Weights of a small sound classifier: width 320, soap at rate 0.0017.
Rows from block 3 of a small sound classifier, named by matrix and row number. Rows with one number belong to one neuron. Each number is 128 + 24 x the weight over its row's rms, rounded and kept within 0 to 255. All counts start at 0. Numbers have three digits each. After the name is the row's rms in percent of the matrix's.
After each neuron's rows are labels from the 100 clips, of 14848, where the neuron reaches its highest value: "strongest on" is what is common among them. Only what is clearly more common there than usual is listed. The data: synthesized solo parts of chorales (CocoChorales).
# fc1: MLP up (model.blocks.3.mlp.fc1.weight, 1280x320), inputs 0-159
# fc2: MLP down (model.blocks.3.mlp.fc2.weight, 320x1280, transposed), outputs 0-159

fc1.563 102:148126114109162132147132139102133116153133128175152160127160133164099094165143107131103107115138105065143141106150105158125071171125112160124091102082187061143110108082154104136120103108091158141101120104092099156114131075121126124110120137176121127129139126129128138140149124115098166130126121106140152141142128104106153126123117094105125150148177142145105154148111133148145132139103115134117123117092101106144087069137141093144146148107130085111119167166115136104182115138127169
fc2.563 108:105131087134156109117122116153102134117120120121116131170169101136173142104136139123156137089138156101139144131138137089125125128096118129096129125120100085126098135096125151137093088189079100106174124128141135109101122111120095130120133118114143106171114129150146119093106106138138140153105115147113127084110094168177100111125113153127098095110112123152125130116119134111134101087130140137138136100170120142131166139118100145141132147142178165116117122108169145154087119140154138
strongest on: viola; note G#4; note C#5; note G4

fc1.239 093:164116137153095136147137177150109131123160127105147134115124099120112115181148113134107149147171134132128152130133123117110125105134139095194109120103167098138151109166119113141107098117139108121116116144101087117132112154112128122142121135146096107197128081107071125170098101167125138139116157137149108087139121118112138126075091113152156114183139111103116107137106158139145115151154137097135083119169131127128142134130108102093136128104099098182114146130148137120140135112107111
fc2.239 098:122170127121104120125149149127140124155100145149124142141137128137160129114111141077183095115108141174126116092097110134125121113100134147101132166070096137130135098105157131131123147132178148127094113122133179140143141092140159138162111090139153143112134132112139127113135184122077109121144122112129150143117149131148170136125125118131112109127131126129164040145128151151112142131151134139162111111097146136120153132086134140138091151142127143137157150129123136143114144103145119
strongest on: violin; note A4

fc1.565 104:150115160103125091141134126130117127157135147173134146119130134108138090109158138151085123126115120136095123148123083128089164092130144114169146116133121108135107119102139158158121111141151123135116077143107108130132162108088137073122118149128096101123114144091180145118170132137132127115133123177147144113161092130133153110098130105137174140090117118163128125103098123127132089169115116185138131146148063110139129107124131082123122107147131127146138138160150103161099104150130145
fc2.565 099:154160128097108135177135157151138169121120103098147137111133125110128148135144118135099128153146118167173138144087139143146125084119151114085162143097123129151128159152206132101126112134112080109141121165116101151142153087155093149139140120073157138126094127128119146124149115163130089094127124109141172170121116093174133118112139123145100162111106131116165134133125159137125128150157144135106127136091145134102134099144164117128139179096102109114113146077134131134108165122128147
strongest on: double bass; note F#3

fc1.384 105:135118106142087146158137121095120182165119082132092119122120158122146137154108128127102163150107141089127143113122153158116107127111115153119194148118120142127095145091106097116143155148119102154130132162113136110145134158118146103142134123154132170132096118115083150112165151153150162134160144061137141136122101108087130119108132139106109107132159104118071127097134095153149067096115119104135128142136136085126079156161139158093160084135128084124090159141126127123136150119127151
fc2.384 098:128150179120105105154118175110172133095096130151119130116153189125143109117115133136135101115133106130135150131165116139123156106145128160196130119156140124144108185177117121139165130139143156147109134134133117130161119140094122159133104160139124090080150142092130133104134118122093158090124109159130131136133095088130132159088128146115150095131132174128144151125125118144109126108109110164123155100098132154081129112097122111090131116106130135126156114159161127145100101118096146
strongest on: double bass; note G#3

fc1.254 101:135095129108122145128133115121115146149136136160157142113132151160138091128096103097119104126163105086127146163159136130152110111141172148079128127141150103143148168037119137120119117105099124137137139103144127160073134122142126097114155127182077111101156121119140114107124105086120166111080131115123167150156106160113142096134125100125127085129099120121114101140142121141134109076129111091106099160135117134177108096179143103112158122115148099111122146177105106151180115116101136
fc2.254 098:129127104156126086136091139158115097066137105132139158157122102161140125086153137107134119119112133129121122137135127095130127155122166134105088133098144092142103130129122128142134086139076129146118173103095130098102155152117147155110162115115091078120134168133118121093144160125082144152125131143144134120104082177141139147144138161136118120115145130145133148049111129110147126162170107118124163092135090097129129136115098159119109130146186153123074145134154191119132134150138159
strongest on: viola; note A#4; note B4; note C5

fc1.301 095:153181118146162146167108140113129153164079164120166157102156134132142111115073122152111169117125127108125087148158119118159088129122067115120112106127121109154136157155164085096162137115116156129100140131126148127127113135120072151118106129120119150145150111144123106130165134136098134116120162113144110121113113112130085110122178174102127141097147113105122094161133142104139060137132088114122115122106159100127086091086164113181103120105089153158085114160123095112125111107142124
fc2.301 099:117121145112139130147145168149108164141128105117167126123118123115188132126108133144094132105161136067138088164162099108126134086180136143158124092136095117127092116169142136136174116124134121118134143115142117132133155132122124143106171141132137153138104130092136115144052124152116150152135131170125146086142105134149080140111140136144117135137138123100152164169130143152109141117151150151118145088106116113119091095106130131160137081138140109155123139121117112126118135131132129
strongest on: trombone; note D#4; note D4; note C#4

fc1.83 101:067110104163135101162114103164129081118099139121127105117133133136117089123170140113154072102164136107096156112134128170107116151118134117137150077147134128142123152095122165126136091101137130121131155116127107126097137133084118099112143102148157141119101151114169099118094101137155104085144122076075084137109112156129112134127139131103167105100150160110125132073118114129123129119111113120137152114162113116120135137139112174121158103159118108123092139105104124127094127158113140
fc2.83 093:119142120145121111116120158103112128120121117083164140133151107129144118110126144145074101152149130078182068103127113145154141099103108159126092091143115107121085146132129132111135102064131164095132155131105131114114086098118095134109152151142104164123132147135107148146111161147109136141132113107144151100158115123075154096136120149124158158157150130140131158152090140132199126103108097120117155118123120134121150124154105166140125172124133084131112120123150197110107148111102135
strongest on: horn

fc1.222 103:136140107160132113090115144094107147130129127129170127057128138141119097103156078094155137154127111154101102093135123100135123152134112162123148115106159143121108098116154075126101148100124116085168084125140158073157149110091135149089114143119113083159126112098150135131134129127143100170156103126088117139128143148110149137098149143110143114120128122162094129151114120114141159116164150116142161160142118161140127098097116176112108152148120156123082169132118137105138126094086091
fc2.222 092:158119124145106129160146121132166143086147119121124112144093104116117137159084165138136131075181149134145111113167115121146098122124105166115124145111086119151138150108170150148133112104090111130111117135126170122099144141121130170156157127140114156130141158111125127109093138144109117112122145152155139153073119146131141131103124186135130103163130160118125147122115164141139120131110159150104139113086140128116178144142167113124111126122099140154149115161100137096094109117141106
strongest on: trombone; note A4; note F4; note G4

fc1.437 094:111099141120117068083123117126154159128144112138153117148134137095170113157137170152105106128150114154111084143126132113139156090102154086145149177128140123143119124128122165107138073149116119187140099130092078166092122100110153105104103132149125084127186199103105110104147158123110145088157161129139138137156100090137178119104138110106104143108159131120113123134150131084116130105094130137073150097099167091171107158130118150166133111121092130147098134127101130094126122125060147
fc2.437 099:166106147109112142136123107111132134116158158124150150133128096130109162176142110125142123115096144167134127183180145108123155106150154179105111140132135154154104126084155134113120161166087116161109135142145132148088128107167137081128163150111090094139101122151134128140136104108132140091158099097091110113133075109100135120159117099138083125123142138126103144134125141133129101086117133124148122120189160127140153119134089136057104135120139143104175089125146144106132123148161156
strongest on: double bass; note A#3; note G#3

fc1.283 106:076115101075157144180137117156112130173105161123125114144105125122115111131135159097142112123162109119105142141167152129095118167123126101075095109171116138125113125144128110121080128087126146118115141108115116136147116160121119115148180134132096160131102144135115132151161136094141090098121118144125126121141110179110125146118076133161086131101130196143125131108110146112143144121099101137173130112121083107152112146170122152130101126148136121134112117087129134138161133126151148
fc2.283 100:130079109126141138134163125131112093094144128131147156143087132107145171099094118126139098107119132162147113124215110091124111127105133166106095109161106135126113149089137168137142067140078126122144118137067135111144104132114117112114103141109182111127120128094171149152121114109141121105136131127144178140145109117140150091131127124100108129160144134165124149077169104125133111122111163106119146120161106130146133122097191168122120118158183137133135117137120129124120160101131128
strongest on: horn; note G#4; note A4; note A#4

fc1.315 107:132185141125120134124123112115119177136139108134129124157140164123083143115180168102148153101148122105105141115173092161105116130109144091151110126105116120112122089153082128170105150128097124120116093125157141107132142103118093087126130118110132122111132138113169120121105111170128136132115139160093083142109164107113153138143130186127134140135105147158094106189114127131111152080126117160073106138125139178086173142131136145100121128097089144133087106152120121095168156094129081
fc2.315 099:156137130136136107118096154139135077082133141127131148124109098167101128135138169103128163148108135137103172145130122095105138101108124103121100129139139103141120149147165166095124158122051150159128122112181129115139123115122133130129131128148108126121142110125090172125157124122145178127179133134140142103118139159177106102159138162107097116118129109102138117110147133116137149132141104172096138100161120123124173141121142218062108138123133128155135182128105121137102118131145164
strongest on: flute; note C5; note D5; note A#4

fc1.324 095:126116160115097128119096116083169110145166124104131173144121113146146102116107151125111173112109186141145169138122145124137130100103107137163165149136165106100123157171107140172141139108123137113101158133180109127088122116089103140131143153134163145126135151136158143126161171113140137135116105148078163108066136137115087159086114129099131088105112101157080094095123120088106164099108157124134148128122104101136126092139121155138086151140134145106151105164092121070115121120090147
fc2.324 091:123181109118112097115140134103118159097139099107141118126089151123133132187131164134127099116096119119084103116125186132090091171141165153127108099128138110117107154093152124106120144159166178128132135115116160109120129137140159151124164197139132158124129145096133118133124170124143130169119124159143143165171116133108112166135145161156114117150121133139125134123108117118135093152122089115161142158187120154150129123100118106070086099128163150114096123128155133137115153094166133
strongest on: horn; note F#4; note G4; note F4

fc1.238 107:079137144129142102113114107136140150149107160116126136091125153123135086115135119090083132159126095130155132133097113187114104112143127145139121152099140170142131135105109136170104176106106175107110179122121132102111142099116112078098140114105108103138109142104128124123117129151152149162171136103138154132139107132150160170129116143141143118131149165143115125086064104100140096141136098137103110099137149110136128127120163110150119140097140133139100140152107128097131089177146118
fc2.238 101:081130061093183168149150112106128141101151112154124131126112148112112112106107147140150092124142099138151104169129107190130101128103141126123144146172105145093136134090161096138072133123088109119158126099122161059159127161128096114111143155129169083093118102146124090118125104115102121120130131141139181139151104112134098146140134102071163096136147129109110178095125115102136117154158178141132120106150126144095122124191128133122134092124145144100121147126150115091113132128122129
strongest on: trombone; note A4; note G4; note E4

fc1.124 107:099116174106158120121078174148112118117176104132124134088121148144105119116073152136107135118084082174139124088131142106112105108088140109080119129137077115157130130103179136096166119135101072103126116141139144113108132121109090111164122077142086152123133149082119124128180152108096110148144125159118069126140185117129163077068131112138114135152151068066129132150130172101096104126142117111135083135158144101132105097130103121140154156119104124141184138153098129110161102133068123
fc2.124 103:127124156198128124126139109099129133085096109125125120153123129134120187195083158122099123121114091127117092149080126180141157148137105115132097131118113132169114162114157119142114101129147091139156153128201100115167147118122131132137143138135110102171151123108170074132093163094170129088163138106152117119113110110167176117166151074119138131153108143131142174153062103110148128149131144122123198117126107111140108118133124128114131145120159095155117106134127131124101118082153120
strongest on: flute; note D#5; note D5; note F5

fc1.490 102:085088119151088138132105095111072149106102135113178113129105173120151123081145139106130133099141114140114101114165109100150124131110115116079118095144112146143113122105153098140101125077136100142101188127170195121111109145131110094160120112122167094133145096078153129159147118113114138130131110151137087098131165138181160123160133148159115084106108126064084125130138112063116110105148137118147140133101144149140126077153081153161133116168137123116157116143119123108137095150114149
fc2.490 093:142154185147116100177133137126131108111097091125098118126136149113156155104107147093134095157086076177106111171082091112176130140123127104156137152161142140130128150139149138126125142129165163101114114158132060104078143131133122116115113113145151111116121133142115114115132180147165148106126137110095111071134188098082105126124167098119148137143107153151102143108126134138129129124108143163111133136140139121107162127130116131118163094119159127111173100146134138118133117147144123
strongest on: trumpet; note F#4; note G#4; note A4

fc1.186 097:177139154127143130156143119164118112139096150135116119096132112134121105124148093099163058112091117134163096105118194122082169118124099144121133135092102130114141152074158119141107092114119092146130098119108126111127132129092118122142131121172099171182148115123112105107128183083149115135104120121123148135122099102168118090158098085132092146166126083116108121125146165114114109137127150120144115133106129119132146136105096091109140132154122093102083085159125142091121133117126118
fc2.186 094:087106095156107137142118107100108144101108162162167127161096129125096128118124142139108138122136144165113141087104137162102075093116110096156107123167133159102143127087167105124138101088107179136118100107139110170101145115152113126117101127094120114117129077123121102086108146149124106109130142134144157146132102135152141160110133100091131088128144115118158145152127120168167093159113117153074156153130141148148135109107133144160167102086113124116124129083180123144130135113119151
strongest on: double bass; note B3

fc1.72 102:125111152133169182126134139106122120171103124131138149158087143156135119129117100127142105121136110135133153117145137150131150101142140110126133156130105152159169083147108138077149111130123098119146116173114136129111129145169110086143124166123133147119081152088117144117168103152094120107121126126166133121127126143094147106135135115140132137196125114153154123129142164112162161133171171136069120111135109085096084159072124152093116126128109170166102075159173125112115129117152121
fc2.72 090:118140187156141089147143162117150144079130124138145085095107159152096124141150156145139135127090137125155114153128103115084153158149151144128091118166128158099116122119142104142126095105134122107107119133145145124118136108125177133149112142115114156092124128142167114131117132119125127173161120151129145146170155142126119169111165133113104118083116113131105142089163103131134121139100139134098121148186152121140123122150117140178113116134117060105088172105098131105161118160095119
strongest on: tuba; note B3; note A3; note A#3

fc1.468 107:119101103132147124119127161153122092125130134113098103119103131101128144129087137139130159111177111179098122147097148148122107121106167109158103135136147104139099095089176125138114086080103146144129111109168120093101090125130101122134127137125095145101127158129121105152173129144140129173115157171151086120111144145141117129098138118149105140118139129110124122127148099167178113145105134136165088109113097183162105117165103122155108143161111089128138086164084135140144119147138111
fc2.468 104:158105133100139111144098164107125087153138129152119136183117102159112106136136163116116123170124129114125152090181173113154135185173131161148135139121094132136147137124130103102140132143123110118126118168107140157112133145114147120142108133140106126129129128111155116136184122132087120089105119136134143129172154115144133119173134126128176122105115148153159136136114131160107123144133107114107106121114118169159172087131127104076126185110128110116120097111122118137108170118106117
strongest on: horn; note D5; note A#4; note C#5

fc1.679 104:086125116104120110136151115145148104122100166098136118123099172145144143148115126077161073155103132135153172122102126132117128143110127094122113137115111122117143116101145178106156122115126153096155106087143163069143108115127139116118139120098114146091124160172092118122149138108138175087085142151119160112147142132097127133112102118150144133119123157118141136128145102108129112173157137125154158136119076147129115103112131125114117143148126141119133150145110130177138089133120126
fc2.679 116:139099147118187123185091097117186127106122097115151163088114138118105141150136119136169124105101126112106111088164132179130121127163118093108149111117123120122120111117083162116154095163156122130094107172124160078119099118153164129094080164152125106126138113096110142138095173106130098099136086116130092120130115159126123148085083103135099085074138126138139129099115163153145134114150140095138149138145089117164111132145172156142130127153143116133175161138145135122097124150110136
strongest on: cello; note F3; note G3; note F#3

fc1.484 098:149140145125087087108115145121147183132130118116135146128140104142162110142129152117111082125096149159096104136117130126106135133068165096082141173133113148152124150162122128156103106121119091115145125133120098147106124116130146137130154148114122125129123129149136129118115141144107133106084158114098144138143133081147203116141112153071122126099118142111130127106137118144120142096078128144120160126130160101165114144126117114140100120088110094141114097087136130091107075161085148
fc2.484 104:136097124137095106116137061156128141133144147164109166119115103154132089137139140145107152078126109180162097114176123134139180101147175190120132137152133138128115133152079155114119139100103099196138125130165122094097117154112143111115151093126138089133124164145116086131151174099109147152137176113138116126118110110090112109119104120109086093134142164122116121173096117119123117134119158131125150132140170149157126092125112141154156166138150119135123096120166156112120127125129154
strongest on: double bass; note B3; note A#3

fc1.76 099:162106153153041125173107099174151148149114127146132082146123094157120131120085128134136088139135105139155137086123137165125130109106134161108182115144159143124128110103131157117079102115082112142129093139107168173108134157117106122142124116112133108134121117111109093102094166139130114130104157123115163137118117145192130112111096127139107126152155116131149064150119124117114118104113120139148158145127151138156142140115152130157158146123096126123147141120189112096175088172122117
fc2.76 100:096165089142145128124155086104140120129140124126129143140171128079141138105121108147078142100092132071099059119137111112131101127132168126149099139146103136077137157109126125133111154121125138103116154120130157105144121135103131128109134125119156134133137126121134161198177105151148131158103117122120139128134113125136126116199143134123118161153123156166140114103102095125131106105107108106106128120132116155155127185178110133113128117130158111118142124149102151126101124131136143
strongest on: trumpet; note A4; note B4

fc1.758 094:119115167106112094110117105119161123169126140172155170122167127101114129100076123119112080157159166098099121148142055103099116100135159123135156092135153112056133099126115138174112154111114106101126133129129138093135120121114133158149115153152164133132100114114121141134143119122172129129134103115124138107136076106159165133168095129115151118102133130106117081137132136115119105143097098116122161102073107101112136105119112073185129160111148062080136166124118160143124153125108114
fc2.758 107:100147152156115133105141114125148137135146108137137114148157162108133093155132122160133162115095119122138096132150153127126157098143147182120151092151157103135097156106130119154060167118151137098127080109104126095178155103100095104118118141137110078118071140096140096148115147119181179123125099129113141094124132123167163089149135100150105094127146101111131115153142176162076126142141118103098125127113088151133117093115107145116076153126126168111144160123154117121107117128126135
strongest on: viola; note E4; note D4; note F4

fc1.609 106:167097138147098164176115101113157140135118203070134130126100131151127141092128150128180090136133170148134092121079149119131102105127096125147136084123142122085125105140118115160123119144084149123110106103119112137172163149105068166144145152140117154102158146144112200140099107137117110109158148128132126116073139125155099114104111173135173128152147097107117104143152059116119162150149129122105114187151118112132064146144099152137122128134110147140146103102107110130126123119146144
fc2.609 095:151149087136134132135126098150153164160148122131136105140130168147152067105146097124141138194117146145142128118162168159098101160155127105154108150106137123147140132102112100131134168096136177119140189142116143136122113140131165093122156130120118120139090157109120095101135164122155127103114135156154108159123131095090153131153159162150157195116123128153146104118131109131163130121152131145128160100119179126116150108123125098097094166084102153124145114151151134143132085146126150
strongest on: cello; note G#4; note C4; note F#4

fc1.514 102:135164088168112142094118122120170170070145139164164146064114094135114143172141134129140121154159122145126111105090147108142114166157088124138114127133140160149134156140100078109105141129101126146131123123128157116135127088141127111144117177137139117134120133110108147090135121157120130138113153167106098133109131171092147155096116144138134145081110178136115106144138160087118093125111130118102103103140082126131060117132134128112071127121092139130116146078135137129131094171160103
fc2.514 108:160114160106111193165153138130118124176142146101144127194122151181156125159134139121128101083178143130105136144186132145123095091147099166156174154110112099128121092182130170156086169133157085104136117115098116119091131126100144166135149166123122130139131098140123126111126132118081131105113154130145147159150113103116123116144086133120122130127158124073111159147106151125106139104126105165106125117121130146120135090102148114153131145141112111136147132144129117095144104132110129
strongest on: trombone; note D4; note F4; note D#4

fc1.135 101:144125166133120104114142155173158152135118102102143140120146105143161133130127166105085100144125137121113112158106138127114148132093171106115148146145117124139104134156140142148114085152125141118126114113121080157096095095101114145104135131144094118130149131145088113113100167148102116119090144122122136141152126067156161120168112126121110100102155108111120140115104126149142126070109116145128180102116137094156145155136129099136092141128091076118099123090122107105097106161085153
fc2.135 111:167087133150116122114148078114141147118138139162125138109121124145111096144144130163104149075122131197169106075179146132121166102169154186111114140132112135142135115134084123121102135112112102201105127122160169102079132133136143126141126113131156087131137166152114085127155147119120161144147153123134139151131120120071114123085101138130090094132134135141127089155108119124114120128102171146132114148130181144174141105106100166130153141132125135123126115122138144098112102141155180
strongest on: double bass; note A#3; note G#3

fc1.44 100:142163145162146123120088131162099167151128126094155186138121162137127152094081118090141141127124123174172096120109060120165113182091115166129106127104115050150103181111151134134121111101102121142125156139133153101081107131091129139164137118139121133127126151152118117107100143113093155146167106106094147134127116119139165128123146203167130109122109127148110135110107096155147183147118130110124134135141100065115145140120133129158138097106130136143141134145148106124158089138190120
fc2.44 105:084183115111126153161131128144130102119078133141126112115142148115127095103099148151116100165155117124114142126101082120137121163108119112120097124152114129120136146138116134140121083126113108121144156130159122104145122121122092138149112158135153102106136177126127144127152058129123125146125123128135135136124136119129108095116127112127122127106127127122154145128134105099132145147140094137146137144080138146102081101133141125097123150159140113152086107122133119096111172131096154
strongest on: violin; note C#5; note F#5; note D#5

fc1.644 113:117095145130147130133121092157125142111118202164157135116097084107148102077099138124108170112133115107149155117118143152135099079150132122133150135114105113101133131168139088137075119141138119119113107142122114111093118169159125125166132136174094137137144119106126101130117085130147111133110098126144106121128100098142133137080117120128177150127130164126109121171111147185124106147149136120151078141145136104127156124116110115119109125108120065126132139135110180160147083099161092
fc2.644 106:144156104135111110165168125117129158138141143133095082177127168091137119123142101149113097150131121125200135145149126116124088153106134150123174180125165153167138157102107120106140119094116126142110181150163126134151133115133160166164173105126155100038146102149178124125129111124150165134143140161145133128140159114126133151152137143129163148136130161124125141134161127112127127118142146157159102117120139135112158139141128172152121142074138120106097093143119143161145105129165159
strongest on: viola; note F4; note D#4; note C4

fc1.331 101:120145119131119162137113144135125101154132111129135117136079130140082094132151138091126159118145088114118146105139157145123137140159158150103132138122131146123116145142061062129081099174129141115150166115151121125119136147119066094146110095123131104140137112168183127088124154129131104132138110131118116097186135114126126141093156139103096113105101127082137108104113131185101135136097148194076138118088125145121150131110075131121132111158147154131152106103111120097101133181101131
fc2.331 098:117093115111148140112120103123150124155123138116131115134130149146152117152135116122113157063096138119116102126139079089141169141142088157109132129134129117133141116116082160104088100132130158119144135111089102163091147125148175148109108113140137128158198134109139199164097090112145180090165165166129111126160152115118099131134121162086098156087121092108121161156125148111160110137159089159169110144130098132112152146147139177105134094133141175111171167133133119138111155155164102
strongest on: flute; note F#5; note E5

fc1.208 100:117165161160161127146156108126096136137091146136172120170116140104133156116111143126154084142132157138097096089128136137097139111149114135114097138128130141096117109170161093121158157156123149108189091140107159121157161119100126121167097119109145098125103109148169098134123128100110094115098152122153122072118106124155113150136120087103122124115109146091171159131102109106129099168114158163119145082107129120142126148110112103112137099165109133126141174168134136123141155134104120
fc2.208 097:129150118095151106126128110127122162137098085175124121114114130152106116135125165124110131154090143051101109144146104113140127099156150136137134164156189146126111084117184154109118129136063104143159116114155105140117122149090109154152157112146111130105129130115160139121121138145158157152119150151148126144101097157164129142170144111116119129117130152163151093126125135156110112119132135127106116172162123165157097134122144110125127189113154139121176146109128126166147164162163091
strongest on: viola; violin

fc1.25 104:126136116151164125137137133156139112178139099100112121115154152171128109084148119122145114100117120139122087124132136137170126127104158141175128107161139134156150111149146091149114130080153107095136086123143132091141133114162119158186144114120137186072127143119089117105110133137140162109118147119129109163120120157197136084117131135141113133130140097129100129162113143181151101145102112096125156113160112150141095110143125152136095121170131139110189133162123114141145100123131122
fc2.25 097:149119108137091127131100149132104135129134136148166161138157150118089156165138153104111113128165117143179136140157120102111140173162155155101123110121088166110175086132131123117104103138084133157116131153114159144071088159156201128128093129162121114120077165135168114192119136137157105127110119140139119157144120128100137127126115125146108080106092135133143147099143110153151117144123110126117093092097154141128163124132123106103160141092081103139075109158127129117088125142136091
strongest on: violin; note C5; note A#4

fc1.86 101:106125143141160143097109125067108131107120147121111136157112120128142135130096091196118154138111148107131152080128106169105142104100153112144080122165107104125106163115160126135119129124121108117110128141110121105145109125101144137103158109107104161169131102124083123158162134102099112125128125098138147141098138149124165115129134095104168113138111103099138113108109105146162131143122157100149168120170086165101116111142114098130119142110132080118130138151097157117103124136106114
fc2.86 122:125099075125133123144141179128149105092081111125095140105114126133128110153126140101092112104127102180115151180104114135131140134136118142086139137119150153133123145125160156134155109128144122134123109147121096137141116151160130140139119139162139135110156122117109096100108160110127127161151138114143158144115107123111094091114131153151066170144104119139112145216194125121073147116156150149125147151123165108168124124102134142108115185138144136137107147171157175128117132111123174
strongest on: trumpet; note A5; note G5; note F5

fc1.713 104:151136094111153103167140152114141131101145173154141107112128142137157156180129123103139131130099133119137150133068151125134114184113110131134119099111135139138126111125126121124149113062092183129149139175156139120131127141124155145143146110078131124105103146142123173110140104118130114158122117132133139083094133118136167173125115128168166108133096128131108124132120127146124141150103098148137164079157079066143147099140124163150104117156112106101080102157115114106110145132136110
fc2.713 120:139141104091145065139121114132139114066140081121095132127152136145127133135116104163147126128145123115117161111115159100152141157156129173141127162106134101161129139126157073112137148101133147128137126096123152078091131135116141136129141168119112103119144105121116144164120115101090152077122151102098096155079120090160147109106120133142102129126109129146133104109127123160131101115112094097128180147154102127108140110113166105101140152133151159120142123117170119147135113109137107
strongest on: tuba; note C#4; note C4; note A#3

fc1.506 103:102140116134119165147132152119118154093124161131128137100118126141144123167099112098136131133126131131135143143119118082130135184069129113146094136115117127131085154161148147138116112086146147145119101118144108084145117179096135130144146131087152140115116111135129155095140141138081099117107137114109134107110121097160083153102151140091093130140095102134133124149124080118084164116117103123153134125127101073131123091123122147167124153125141105118073147134083087142103117150156131
fc2.506 104:137126097125121118158119094178128129117125113137120138099133128153190123118142104179142122107162124122087125139091079098094127085122150142139120143121122108124135155142116108147149113139154120105171114075087131095107093105126126138130110141087128121148087115141133090090137098120057103143108128133111109115140106106167151129072117144118120136126122108157160142103110096152161062143128095107070160141093112107137084094094135105111117127130142161145117122124139126144150161118079174
strongest on: trumpet; note F5; note G5; note E5

fc1.268 092:108092175099152121131089118100141137098152154118121122123095174136145165113116119128119098122125129151123144077104123145113120184112137122149101098136142080083115178104160086115079137104100151057130169109106123125144135128093113110128132112151136135157153084113135147136133128144113133152125116112178143164125136128127155122168125105123186101147127139110118150095094108139132111141094153127133137116162155143112154158159123104101132102125109099118143145129144137102148122122099130
fc2.268 098:124154112169152125133142128125156108108114122114114136150150119138165071121100149135131139118133123124182109173125151115127115097081123125089149114112141126119126142123105129124113091129175107158131119150080109104139102143120124142111094126126155140126083157135062108120089186118150149186126089149110158094088115097097099101141147118112116131162088123144115105197152118126088148127129135108127155127148087099150152111113099145123131141112186100101115114108138159113120121122120152
strongest on: trumpet; note C5; note A#4; note D5

fc1.247 095:164095136135090078124119152132107108181127108152118118122145139134137133130153104159102130097153162152159143085119119142135099147140114129144128134098111122143145129162135123082101122101112140140126086165096160113137099133103110114154105116137119119121095115075107146155078084131137115094114088097139068134155145164115128158131124112121131140186117139105121126067140112152115125120139101124145161108121148179127140158083158071150110126079124135126129127143122066174124131129148112
fc2.247 110:132155108149157106084141169098143118119134142104125151140116138133129132162120121131161111168069124108150097147101172132158128155109115105092133142111117155122137123119162112147127138111159130168111149094150108086127156152114108068152067111106155138124163111148120095124097168128168110131149135158129164147138095112122056112109155146129071144086123123126125126143147170086098153149118157097123098154149085136116147120131111124118080140165141203132129141102164100135139086124155147
strongest on: violin; note A#4; note B4; note A4

fc1.167 105:159136113092066136151103119175118127148133134098166101125166101141136130063124125126170148153145105146119131137120092147113116133127148152138111150088162188111108098094116108090131104102108099117081162104170165151105127132132114102135114115113144146164092136140080097144117152139147130168099103134084112122131113127176158154130146123148093066116143086137108112110137099100130150111155125113147119139116121134154095102088130138183106121097153141134162069089137098101160069137099122
fc2.167 111:130104137126134127150133107123139120124126138144093148151121125168102164137147124115135116147100149093095096118148119148128140094147111110114119096144107117120074110108156096136115135086110131109127153101109130138134129183133124098127121119134188120175166095091111150134116095135157116140107143108141110139161122141140134145157158144146172117137095130089185173113101124107165099107105152129115140132130080171090176141190111125147122148127163138113167167125151143143161101134103159
strongest on: trumpet; note A#4; note A4; note C5

fc1.107 106:139113118103097140104125113128135142137115110171135110127136104103151102123130132154105171142147109144138131110151166154151126127118076154158134141151123144125126110121159099116109171091121148099138086150123152106123120143135122179127108074147118107151119093103120156127136087151117069100107100133122122139132149139102107161115116123111116123174157144126160162104134098140132111119139136119109114142193142194131133105111138105146127149121128125140090155110108070118117154089137118
fc2.107 097:153178121138135102089135168100129184127125157067127142098101158154104138137130134129161165093127122142167067135171175115135117141161149107130156155095095134097139151121121113135114110123095113160116123150124106121097085117148107090138132149115163159139146137135128112170073155145149124152103148090135156119153123124145077121122157140148061100094109145127112140103145172122063155112149154110108105109119105140165144104121129143127088065114126163131164135132167116152118108141168146
strongest on: violin; note A#4; note G#4; note B4

fc1.496 104:143141149149140112112139146119110127150103126110112116124136137127127103113119106165136119091118154143131117067103118117080167135150115131097128101136090129146154113145129136148137093136146195128130105094119137172168142123108120150136092197171113128162083094098087139116112140107119156092129138103131150116130152116081133134102101103125144090142127089107141131119082108146107138126141146079163122130174104126125132126123123092096079134149103074143115141141108075119126142145123140
fc2.496 103:155165153097140126163132161123120134154138091160080119156105118175088159138077111090121074122118137129091128172102138152124100153138158154141135180148146131111107109072114149125131139157121108112135137111172170123133133161113134134140111131161129149098126154073129126131122145146116111164132149142119137125107142153143108114154111107123113097078118134138117120160121156158081133169123139115159124117133130128173121129132126139128161118142151146147165118127128141133183138090101145
strongest on: trumpet